From a checkpoint of a small image classifier: trained on capsule endoscopy frames (Kvasir-Capsule), 42238 training examples.
Rows from block 9 of a small image classifier, named by matrix and row number. Rows with one number belong to one neuron. Each number is 128 + 32 x the weight over its row's rms, rounded and kept within 0 to 255. All counts start at 0. Numbers have three digits each. After the name is the row's rms in percent of the matrix's.
After each neuron's rows are labels from the 100 images, of 14976, where the neuron reaches its highest value: "strongest on" is what is common among them; "colour at peak" is the nearest of a few named colours to the mean colour under the peak. Only what is clearly more common there than usual is listed. The data: capsule endoscopy frames (Kvasir-Capsule).
# fc1: MLP up (model.blocks.9.mlp.fc1.weight, 576x192), inputs 96-191
# fc2: MLP down (model.blocks.9.mlp.fc2.weight, 192x576, transposed), outputs 96-191

fc1.75 106:175132134121122174220115144107131119088069118133091138172151091113136126128110151141117104116124143095052089107120207165140138137162087135178132122098169120149164101101116087158106166154107106147136161038110068122091137126183151136120109087162142159119118107110115112127140097107072137151
fc2.75 102:098205150153053255119077169089141158157150121153166136165106117165084094124132167077086105111151089136143096177156084154086131192129118114115115125160134141091156136129136137096175094063072131106141119140142099157102119107117162095097122144145142164104158150137154135108083119172119140067
strongest on: finding: blood fresh
colour at peak: pink

fc1.485 091:137092131154183148106151119113146048159140157106122074138144159111078100077159116165157163121150106149063042145129105158100120081054057171146130138111147125132147121152157107175245130112136207186082124122100132083104153078106159128170090092110108172110114118155092156102110117123122142114
fc2.485 092:145149132168118000107153127139128122142166104133151135074111079070144054153104130139130085148123168122086141116128135129130103147102104133102153108118105144120163139186098107121156159099093171076124099128096148156147154109139119114135179116123113111119159146150165104131137146118124117163
strongest on: finding: ileocecal valve
colour at peak: black

fc1.402 107:151150144152128146192103121127117114103130120152185124123118104127123162105122056074067149062137105136141137153103147150102139098130175099132129153112176099128083105128120108154128116114111132095102049118126152092136098116159113110104141123180076148152091135079145074111144089116128151080
fc2.402 109:144124076073146170105104115106068100148186084132128116110169145123127171113140137161119145088154141134118117124141088111096082148144140135158162099054181079060137088181138075098099093143134171144141153159123130139158177125130170158161128143165150157065119120113118161128105106140162126132
strongest on: finding: lymphangiectasia
colour at peak: black

fc1.0 094:083137096086128172132131117129167193141124149150118193103084080071072137139126130137068113178129144117103127115146168119143185124168142188134156101139110110130096171127131021145129111117150070120162108134097106157135090102156100156159173152098074140112107110041168115078097091123137150133
fc2.0 100:109144095109118028150106114115110115106102146102147139123130067099127118160164116054139194156108213130104145146093093108127142162141116186168120115082148133139123127142101135115136116128155118176180196083120087157116125125088145091134152102103090144162118115128078159162125127140151155114
strongest on: finding: pylorus
colour at peak: grey

fc1.1 095:127132123172208156081147120120143053141149164108162109136166153112186205162147135139188139124101139105090099123136090131126150092144090141112134123130163118118137079165118116160164157126159137169022100125151163148091094120182130153118090094107103115149146136114063132119114125143117152176
fc2.1 090:135055147198085018107178096180105175136169112145116087041122113121164056110120133120117089150133132114108129093168168133117108120059131159142143138086115121193132135137148130147166134097098146123092076113098121185130112106096122161153104110180097119107101162137119082090146147141111146164
strongest on: finding: ileocecal valve
colour at peak: black

fc1.412 115:168183159122088148132109194153076116131122131090127200128150174106182109144123085093111116139162155062151094062128162125121115105111158107174085125140116132090132096183127172080135129145103208166171095134105149214092107126130138095121098080122104126143164133137119147114167170132144144209
fc2.412 102:115116127170077255145118104123131139057177160154165138094114114131082168132129127098128085138096116131079120108114121138106142121059129101123130113136142154149134113142121121150080158125199132088085152118124146175132168094140127127123127143179128140116118148061123152122085106150114055128
strongest on: finding: angiectasia; finding: pylorus
colour at peak: orange

fc1.239 101:120124119110126168130160128166085120209168123103114136114096129085099114143087131179125078139145146088043167148141221083110127105153167144131145103116118140155120097166159131154255160101113132192138135155108084105110079138156107147081125091131128150157089123119105163070129135085122059121
fc2.239 092:077133123152130126163056056113132103089119128099161138112142108142079163128135140093044187071070119109119163152074135145107136100147117173146073183098120164200090143141143096131113099150133130107160151132096159171112124065141110198151137137115121138146097135134138138126080132119146148091
strongest on: finding: pylorus
colour at peak: black

fc1.37 105:094081061116153164103129110144158193144142094103084107123157139141107142127135146081109184116139050111118106147167106154161054160110133126142108133122113177177194116103171123146145130049139112159096140127081113108162143137105145149163177107132147172139112153162144147101202084116100114068
fc2.37 099:156143170128136161144171191151088103090100163108118083068132155119112103124154115137157105157109160157108176126088138115106167176109118116066160130143156119129138121123078140124132121142135179125132138077121179167152171111148085128132113154072076069137201100139129107177077158205117061157
strongest on: finding: pylorus
colour at peak: pink; grey

fc1.297 125:193097100114087160109126181138157083183121126211131132135134098126113147113108166084186118149140172129087150192081197133093186148082100082132145146110093106197094129118139047150189114107122085113116130172103168143138080051129102125101092129159146095144099132127198087118067121136132150138
fc2.297 118:176130171044086144134174177140113097089160134206082110200154111161145162127131100124159095128134132154135180184132141130092102157094102117136109086089114122127086136111149107114091088096134128132166161136135141142106133118135107082113150110130107114059140096159147089163097104147123159078
strongest on: finding: blood fresh
colour at peak: orange

fc1.73 098:105090048071213189093174152090143151129144178088114062121102136110129091120125095191113137097158127107128157166112165089098064128084062105120170112074085091153136081169115155114176121154131089101115125172124128149149161161082128163144147130118125136164103148107129102128153108131149124141
fc2.73 101:127121105164113091126156107118163172154107108078114097078117117152166117107132112125084194130119105129123126158126107134191137170158146121151121096142112118123145090128101120128131098119110116063116114153147111105162155092138122153111129136123125131136099163139126127118149125129131163060
strongest on: finding: foreign body
colour at peak: orange

fc1.501 102:116176104099162160184069125169168161096114148119114104146107151182134089106093113050091182093101117144108102166142109113171137085151097100153097152103135121124106152151170106096087136076051118137103095137086151167103119104147132095111177088100085138200086139098164128111129100120165129133
fc2.501 105:105149181141105056138097111169069132129156098178156118092174170140168165122133139177137156131086137114107091122148099075150136160142118154154086147098196150123113122137071078123123080160159113117136094122126126152155172098178145120146140149144140143093203191125141177130083107191165141114
strongest on: finding: pylorus
colour at peak: grey

fc1.344 096:131119069120158177091124167139108148098117114194057101107094146091162126140079109116129100094121129082099126162099205081147128103130111112179154142091105073172158104120097139125103154142167119163212146085086138117110101074122120127130098076138150077123119130148122091073153130138163137139
fc2.344 099:132183143137106112155113120106154119095065137123132152187136120211089126126168103059083128170130203115193111135142097148088094111122156139092141134132141127098061138176114099104102091070212086087122229160149094177116109120150124106143118136110139104069126183091121140101123146168132166106
strongest on: finding: blood fresh
colour at peak: pink

fc1.47 109:114128157116100151107149157121169127154166141084096114123053124115174153140123139088105064137108095137094204138081122147132198044115152125117142101200146098158129107079117084107111143154119130198157095177128153108131104160133227147135109112133144110185089188144134094157122140038122135131
fc2.47 104:130180102070115189157103130122097164126101151131143112163152103167132178143126114105122159153157098127133066125095131172091128184135198078150121162120119131082105139098106092135110140123140137018113134144153090140186165075164057152129139136154118133115100120083105132081162075194158175119
strongest on: finding: lymphangiectasia
colour at peak: orange

fc1.464 100:132197104145096171123125127125225130117168074153182140118133132108108157148079145119146152101163119179165158138110107157095114115105159109091071230111128135162165182083073143085084085127135204115119061104145109189077169139152140119122142083115132179128149142122082133149110126185157115138
fc2.464 103:121129085125056255163125122117135147112115133146136129143130099143095141125132120102120110089136134038161111136093125115097130157172146122090166141134147094158116074103178150120129125096130131089074149106158155073142152137122083144120104110142134135136173182157101120168091077169139174122
strongest on: finding: foreign body
colour at peak: yellow

fc1.103 092:088069104129182123115162107111134097167131127110115077155155152129076075146168127142157112184155124144070023110127100145140150090101051128139067179155152137136127112147063104169181143112136220114071091103125139095091157126119154115177115093152082150102169145159102129141140143115139140126
fc2.103 084:156123144170142000113159144162141113164165134106126151088106084088133073133142135134118104119113168162091139120141139112138112154127133149121155098108112120098187137221117152164157152119083118093118094131130127174143136150133135108131177129102130103099167132126157121158150150137132117132
strongest on: finding: ileocecal valve; finding: reduced mucosal view
colour at peak: black

fc1.436 101:091126193139128199100111097173167137132046084089082167088161149150126130143136120116119120129075113120088131066167084141127145077162137164109104122075129098159206125154132138118121150094061101122102144112127156109138149165199150148127079139174144148074162119118168139124156147145190076137
fc2.436 116:142131107138102091089152129098150135131066152156051200119136123118100136160190137136133069110113136097153145093085103136203100135136156064144158111093158119106153100102091133128061128088103103081153152145162157169159136138178150126084100144085140100113133085135130127147153140146165168156
strongest on: finding: ulcer
colour at peak: orange

fc1.287 104:077109103142124133090111079136133086174093115096060124116146135115066071114154161094147078122154105122086149135117154126088113091028093139076115149081129091181181131104192109118131087118090101114159123143062105147089136100133098175162106125123090191071072123162147116179119100147117165119
fc2.287 103:150123131121089000133120162175148130144105137144144161171161129126120119138117180118130098114099213153159122106140128151130104136116135109075153130117097153102136123158157079152138127060143161101134188172110136119176121155120106113117184131112165132096174133129116098085180164115118107122
strongest on: finding: ileocecal valve; finding: reduced mucosal view
colour at peak: black

fc1.157 097:084121161107177120179116136062115113182125109112134122091139152079097036172151114133128071151096165134055067128108110123170122117087115107142121164168115114146190130144094117150114150117140160150132077129152180118104219157125118110156126143199106154072172160143155175135139144146088091087
fc2.157 089:146126144164102000101136130145157121160093116111114181071109107109168136126125128131100101141146154138100129150157128120156112154116169091129117135138144107091177135192089148155185159136095162114107168144110119168121127181121098085124154112090129095093180132121168152149145152130141163088
strongest on: finding: reduced mucosal view; finding: angiectasia
colour at peak: orange

fc1.562 097:075147095106133172136111131154136138112091121097132156104106061106115094119129108122091150153099122083082157171134161107149156126149137131156162126146170084119110109135132030127101078127115095123158114129103138140101125097203073161125169106111057145150122118076142121094134100140122130092
fc2.562 104:127122124103104000154075114135096136133102137129138152131126093114107110127159115107117186109100159065118114105126097097107117120147122143125119116092105144123123117134104106113147123132146099159158179102158103155143151122074151079155130138116103150127131120114151186131113140131145143117
strongest on: finding: pylorus
colour at peak: grey

fc1.351 091:160092098101107140100106216094175084130121126127114180080146106131118095139146149191078161087183123159134198130078112072163140154138122104085166126115087095179058100136134097107107145134110114144123097161187094112136131104072164125140176186107103163197168161134143100107162133092082150135
fc2.351 096:151172101130153140133186147178122150120098115063121113096125061129145098141156095129133156168155144153143108168077068132101116201149084123156135095111110148137101100119098104088145097113099131082136170123145119103160109091139160136069112069108125095132114118131106126093164086154179119136
strongest on: finding: foreign body
colour at peak: orange

fc1.198 088:115135193081155182131180144113160145083096105125115194143149173139127169082117128173167161130088132137122136093187123106138134113120147115110131107134122125153150097117170153135117143142112099127112134142157117063158132149165139176139104142185118122084102083103085120115170138091194086145
fc2.198 096:129117161107128151070138111089144155131138108148101152095140137190141094161192143146159088117148175165145133105145128103141149107093158117122131093041178124125160081143094156150093148099092128099098152201160135135122150152134127131091093118101129167121111100114107120149133116136130133161
strongest on: finding: ulcer
colour at peak: grey

fc1.291 105:077130067026178169142118163090144098148173138118152177098134148151102137151158161146148151094147157060152134135101111039113152092098136111110137166116129176167091189085088149123157074140119169160128063109163086112138137114087148168127166092130100121178187104077144079150123161136135111131
fc2.291 105:134138089159074255148141161065160150093104105120115069091131081105125070139150107136133189087131104101158073143105078201163157145160133142119153110132146112108128099118127065114126125104125121085126090124169112121136127089123113123103104091101154120158129112133106107118144072175145111102
strongest on: finding: foreign body
colour at peak: yellow

fc1.88 109:084109163079138150142097106148120122110122076079112113067207159109083098127123161093128081127134177118153113107072151161082120125095103089070099117089092110218165059147184109108072114083077122149123095178103112125098108117179130127135102108160128162076149130184130135137144139122128125137
fc2.88 110:159099135144080000096169157145167154142076144162116164136138114132127131138150157074169073138110162144170146103125103141182172142077132145145130149111122119163135104111136135156129095094117107062135167148164123140162161117130103129071119112120146084118127131158064122117144105133142180150
strongest on: finding: ileocecal valve
colour at peak: orange

fc1.544 085:120106154119141160136157142077112163169158144088103090132141138093107122139175121140152143121106134106094107157087129125137080133086146085199129199112131119170111087136140166156176131156138107144086067151099106117120193109080122183055144122136167151116121153119207173171132127121071114112
fc2.544 101:127103091132108069131140129109114122132111094089096193103059099065112118117127124137120096145170125155077138178172162078143154148084130123125172138142115111096149117163104110153117132123144125157158177127089140178175149213133115136133110105118069102100201122158135123127099140124131094110
strongest on: finding: reduced mucosal view
colour at peak: orange

fc1.268 105:090138171135128164151117120145094089162145056147146083118089074165131121147120103127162141106147143037178150153191129141048122096140130045150132091126168120166108093140111142140190143151057136177164153134133057188188098145110119093115118122136061180112140099134135159115135107137144192029
fc2.268 084:187165144165118138106103122136087146161119101133119080098126142129084102146097185147104064107115086104127159128121175128130135153131070129161101179181128105131111194164172073091181122080066094161087112132117164110114160097132124051105145162136172215170129149196118092183177065120115110127
strongest on: finding: angiectasia
colour at peak: grey

fc1.365 116:134157151139157119124124148138181073060127121133141143130177129177085092143107135178202167108165132149121163096185095094196166178085118096072172134148153136141119102138139126106150130168123144105147117095134112105157102162176137184141112085167090131163105157124112093208142117113173107137
fc2.365 090:132106074136150108102161077097096219154152106180127058157197183131078105172099202125105110154120178166133146127136105094112112108117175135151135102007128120098184124094120116143096118125155090153146155138132111127133122132122103104141155129100123159132131076105106169166189120145120157136
strongest on: finding: ulcer
colour at peak: grey

fc1.313 117:045132115084143182106180126139129212108152117148114143166160117133088139107135078147197160127122101148118108051161144141155149155159087154084144156136055133185081144104214107138102197121122154116123175086107113088201104118144194148121172166142134134082104156108143116086122094140168109179
fc2.313 108:140082112102115255073090153093177126125153180123166157154104116120131198139144112130141115134174097118077152103104163140152124124112164125156183099078196145145148154166077133159081140082107053155062059115167054124119132106101138154109141147129108148160118109098138115150129139150117114127
strongest on: finding: pylorus
colour at peak: grey

fc1.306 108:144110064083153150117163103119140119113080103106130192129105071094143091111073134129158133084156103075086111140070214175088126134116087105090119168085096058203152148096148067147132092095084122147199157140044074156134126114094120135153115089135100116152142124159150138162118102136190158165
fc2.306 097:152175138136035034111098143113140129109120114126143138166154089156091067129168131095140139140096140156137205148105139142105119172099121146143168108124164103113136067147172082143089127093098133075137099135169108105155155110155134126121164150128131162158128121130135093161187153130045090138
strongest on: finding: ileocecal valve
colour at peak: orange; black

fc1.357 088:144155096154143213147127112074093126125108097148104094108094159135147142131110102100164109115144159112188122185119164125123136142126113108153168146126097062130146053103113134093124117152166159177207212144132134101168114062159104149108092122168192106110163127150148119088098121120135126137
fc2.357 103:131135087113128110129155155138114134129058151178125148147132143221105129122159124064117041149115159091199127127156120136128157102090115112108130134112090107121074147111124115094101113079178113089167219176144138153149125107157095140125102140134160121101077180116152127093123139170113178142
strongest on: finding: blood fresh
colour at peak: orange; pink

fc1.407 100:106119147169154137143112135061135132164160140071122088115121074105111092174136045133173157117140161145086141163173146103120131135067092078143120174125125111187164126164147126107129135113082096125170113201132130136152139145098094135105153132142098140101194190134164210196133113122100107076
fc2.407 093:148106101147101000124124105132128135166128073108115179110081124128130136127093140130067092171143158085115169145192143078170106140122127122138156162140124139126134140182101117148119166111123149141120166138125140183156155182155108091110155085129131120096147128123122104132149096144187111096
strongest on: finding: reduced mucosal view; finding: angiectasia
colour at peak: orange

fc1.443 107:144091102130188121094134091111094131090182149109143112147166181130114157155143148170128119149095173155140131080170139117116073162039186174110117113191109102103153161129045114112067120111173147149134130122146175124056119146180173131148182117128122098149167081142112175154123158082078130094
fc2.443 096:175104183170129000085158121144112146120116137135083109132106093125159148098136108074124169180127159124079142127136142103108148122174122140156099147088150152119123140114175120129128165140138096152177180094134138166147116124100135100119089100109086130148109156097132127088170138132139148134
strongest on: finding: pylorus
colour at peak: orange

fc1.404 107:110168047113144193136202133150180166101141115130103190162110122139131089148125091146163133170144072142090079061129182094174093158158101145111094169107051113155091169132179060089131141084151114083097137115096108120117142129144133106170175124157155104115123142131126112042158086136096171174
fc2.404 099:105136132139111135162057147143106175135135175134157103185131102142133132139067132173137155109151156124084163119083144148092159139128105133164232091108209171111052153154107117152050155148136108144095143108142099161174118118085138080135161083114130109144103138120158142175172089147119062142
strongest on: finding: pylorus
colour at peak: black

fc1.32 096:099124072074182201121113136074127121121234149119154138076160130160076119118098137133108107120108127097203133097050104134122141088102119163084096147084144130139114168100123144102140100111067133150142096049178133130105165104164147088135166165097115128133158142155143120142163177194091114093
fc2.32 090:135135106132122255149083155080120150064157145096119067122142113136112115146104104103121138121076138120192130153107141169113141162124094138088145143122120137096145107127089129144154105102080141092129094114165115144106095141154137122119124113092178110135090104129096117159122082156123130134
strongest on: finding: foreign body
colour at peak: yellow

fc1.38 088:142075133170115165079143070114174140162113168135096116123153124155105139094135146077151165130133120125130096159123117167134114097059064181083095113127184119110136039127165122149171124124141130180077115138169159151087163123187118130126108127131139165122149151145094155080127056122105197135
fc2.38 101:121120111111135000103148120153132128108121153120146137091107145134088054111133159153146084107150127126144152104124125118134128120041140153159096065103094119132164122126141153131136124083092156094147111113097144130069080151148147110152152164147145116120114114114133130111183117124099114148
strongest on: finding: ileocecal valve
colour at peak: black

fc1.380 103:134132127145151127151129147092136138164205153110146186079096130036117154135166084093060140069085158093077098138141174103121107117096163121137164104165095110067149125119133129121117189141146163149115115112116160112141113131072114175104181108076190138122168120099130141145087152113120154084
fc2.380 098:120138130137139000136159090138098150150129123096071131121146116128113152163148139104094116157155125114100090166164140133135166141132133138143114167110121130179114171149135154146164098114144102169149199104159114137132149176144082181092092116123099126154111158112135161153162144076174130115
strongest on: finding: pylorus; finding: reduced mucosal view
colour at peak: orange

fc1.44 085:061105084131132255103078137077115154114172134153143126148177078157105138148118135133125143126078158101176165143081123111156100114117070146074116117080162105155106161079085119136117026064115172147152072056154128089138159080100167139149062132121129103115167145110096132133155120164096098063
fc2.44 097:145153103099127255113084128092123194088145089099171078081135085132106161162127135131111141111092126135141185174093101160172142179118101140089123129141119106150110148120072162139152133066101154120077078115119166118129149148124096123122129123081136121172101099099072148167105090142139134125
strongest on: finding: foreign body
colour at peak: yellow

fc1.100 086:117117065067117214111107122073162084091097131118053146156145092106170098151145098161096137089153090107101174156117156146188120104160117078131192064135092090112123070176139109111136095097136138083156123175137145095114118135104147105124145183127128146201119192126138110117204154141096089086
fc2.100 102:130126112112188094131134109137186146129151123093116094159117079163209089105136109094145187157127098091126173181111129159134165208156147071126094147138100132189088099134111136112188089087085058083157122150167127135125113131144181108077109112134130109126156154138131101104160097160153160111
strongest on: finding: foreign body
colour at peak: black

fc1.276 092:112121169115122158134150132145112118121096101141106173144172178153122200100144119152115169112107132135129124088189126109140131135148167074122167098118141106161130103107203162143116130154104114124105117100159134048115128151201109163135119195179142171081130081082105126096122164097162100161
fc2.276 101:127086175091131090075122145098158179129148104148135127088136123163150131167144154110180053096124205131141128125143151117125156082111144123086137139061136143151142097151125157139106149132090099121085144158124111157120127149128111128087142117121146201123126091140140086149110120097130160171
strongest on: finding: ulcer
colour at peak: grey

fc1.457 098:194092123158118153106126147201141096127129128124093103133135080157127105145108057173137187117153110125159145172157129106114171145096138091133112112102161152154134141230083133129117173135076134074195132106126116131176120100092080151095179164169113110091137205148094209145144083120150115086
fc2.457 096:086126150182125054107130131136115161160144110115108124147093114129138087173124167109107100142109105101139115128171162093107123135130092125115132129091112146107122122133108092164129170147156110161141161210133131146115140155194144060133180180131096175158186147158129133162165119159158132152
strongest on: finding: angiectasia
colour at peak: orange

fc1.249 111:082119134055104147136146150088121171123080114146148152134115142076030113117116162157137148114121169126130154100175092074119159115119134134119143059112149069064132091138137122102100127119107091138125109104102106125113076148147135214126112144174107112121120098108130061101087092147189131122
fc2.249 105:118141125121137013079111096131146136143160119121117146114180095098079118138211123106174137121105214143114121113133089079197138114122147112146159082122166121154145100105107099135101166090118113119139165149166133113106104104155163169118131175104095135155108110085136188162135121119129140129
strongest on: finding: ulcer
colour at peak: grey

fc1.377 108:090130126114098170159126071095102125202150181088180065131094050092149116064125116161148131128095124111088111188129124108129165094099137134178075146164079115088187137159059162200134133147161121121144088183131078109125172133086093091102136114080138100086137156162163129157138096140138140169
fc2.377 109:165082141132117118148126147124150130112097101106050156138116112127095118197129121099121133163165123172101098092183146113146227080091160132103149129110150125168095096200137185086100211126105098112110141140087117157154166207162119178065117100165147137128111103142095164163143146159140124167
strongest on: finding: reduced mucosal view
colour at peak: black

fc1.65 106:108163083116134150185089128122170089125067158093092154179144111085132124143149240167138119133156139185111103158123082143111120185104136134113153116105124114179163076102138109137142112114138044181110141093125097133089144100130136116120166124087111153147118138101065126106154110098124126080
fc2.65 093:141138122111102255144071138081093136110156127117144139129129112142131151122133101137135082138130124143136104085149130174151131185110107090125115146142103128147096111057087079051130108054125123149079141113155170135091121147131115109105115146161145177154142126111112162143064097136151132051
strongest on: finding: pylorus; finding: angiectasia
colour at peak: pink

fc1.347 097:065149074059180183092146152078154123115197151132144158095134153121058086119135152159161121073154158075167126181085124054134172089126108108113122160078102155186085148093091096121128073127066144159166066115158105128129187102121180151128142117109124135156167140131145123150150167133118118125
fc2.347 098:159120097149110255150128149087158150112102121107134051117163107125150047139133110138098194123128104111143127185098091168134177134191124163129107107095134109128143071109109068120159112140087131094119097126177129113122097124122120088087087092120180112178114132128108121131122101147147116112
strongest on: finding: foreign body
colour at peak: yellow

fc1.277 099:170133136116133165152123117104062124162142162135137136121085136062154152111112120133158106175126150103099172168066132093135114145103154080143127197108080104126143069135092134076163119149098115100098077124105116146078152094158105179069123132179177113108093194083166101188104148127156082115
fc2.277 102:139102089149109107127193119103139158166042135106086197185074090123143111130160126066132098119135147140117079135169140080157148112101086104147154106102104116103155087142103088140125167123123122107142168140136093144157114154155111159104104129114086078100179180139097146070107169104163140106
strongest on: finding: reduced mucosal view
colour at peak: orange

fc1.387 088:114124182074154176112182152143179133074125138170116183142140175155099146107130143176168153116101105146102156099196108103138151121126171104087131101126170137158158083132162125116139130150130137114112129093168127089180145173176112188161116114174106151139105106093106135127195164095178086133
fc2.387 092:099134163104141127063149108072146145114136111132120143124144126157145095138157169135163083132120185214133158106114118105125152105093145103095116069053176113119151084135096146130068139096104135093087127181157145128116145164155136127095119125098141181095139090139125116166128093120113142157
strongest on: finding: ulcer
colour at peak: grey

fc1.332 094:095120087081146195105155152054148119094163120117082144094135112157110136106082142169087141092157100121163149163072129122173127107177092175112123064126121100139013102107107088137122079101129150147165112105174111119106137112133214070107124168117114129136157132169129120111201150121093076096
fc2.332 112:190124129126159220131102121099160165118163125085153089158140088161158111111121112098123190135110109112156149183130128170126158179172115099129093135105113115130138134116070169062187097115099139101107126142161101116121104132144127088064067122139160105141117116137132122134141099122174134123
strongest on: finding: foreign body
colour at peak: yellow

fc1.426 092:126111138148112150161147138098108125169149181075132139129107116070082111101148113152141164123100137106056088145099151133110094154083136083192134178101131101142139115129131165135131164113105102142081113151106127134123173132079123169081131138132135152113114164094212178187144118131038122091
fc2.426 099:117093083150094036144127123097135110140097081096109170126069094052095124149130134139096116155163123166100148187198158085137154161098124113144175156146134102124135114198094133159117146154165126155140169138081119169189142191132119123121122101129095114106164102143117137156131139131136100105
strongest on: finding: reduced mucosal view
colour at peak: orange

fc1.495 082:130117177124151171162125128163041119174160155109119120090108134081071072108128149162110132120112161130072143151092137185123093120099157108167129223130118135154111084101104140118143150136109108131085092135083135097109140123140140180125105133143160132127140189127206143181144152113086071109
fc2.495 093:127064095145076048138159096098181129145047134065125188131067090111154113138143129120090076148149112130124102162135161096135147161107114092168181115122114103095142115181094128149138193142139145122143168136096086151147173174121094120109148111129084081124177169153127121078133154123138197095
strongest on: finding: reduced mucosal view
colour at peak: orange

fc1.232 081:131108081084115167104124188094165101133121140137092201065127082123168085158156130195083144072165100119142180179119118093185097141138112053091190102123077110150060092158122094091125109116116128143134107151182107094133140127073169101137162161090130180181143178134148108084184121096093124114
fc2.232 100:153158105124151114138169156153153156137108115051136097126112084143177088145157094129150182149134113131131140196093088155125139196162123100158129104105112115153105094136109107092152102112078118088154154144169111115136097075139171106082123077135149084122136139133110107106170120149152118152
strongest on: finding: foreign body
colour at peak: orange

fc1.142 097:158079117091188184105112119117135108045159129139117089198152120176110132153155130167150146143144112165077158104162158127047130164120072083139035178150111111107132119160165117099084132098167110157150097127120166114070091154116137096152056154110132078040164094145119118156176109081135136090
fc2.142 092:140103104096110255141139126129130143107117136099154097109116134129098139105160099149146083112095112101130143133133109151118132158111120092151112130163138117175129121073118114091147118142107144101095106088106164118129149132129115117082104135161154158171111137149142116119078086147109179143
strongest on: finding: blood fresh
colour at peak: black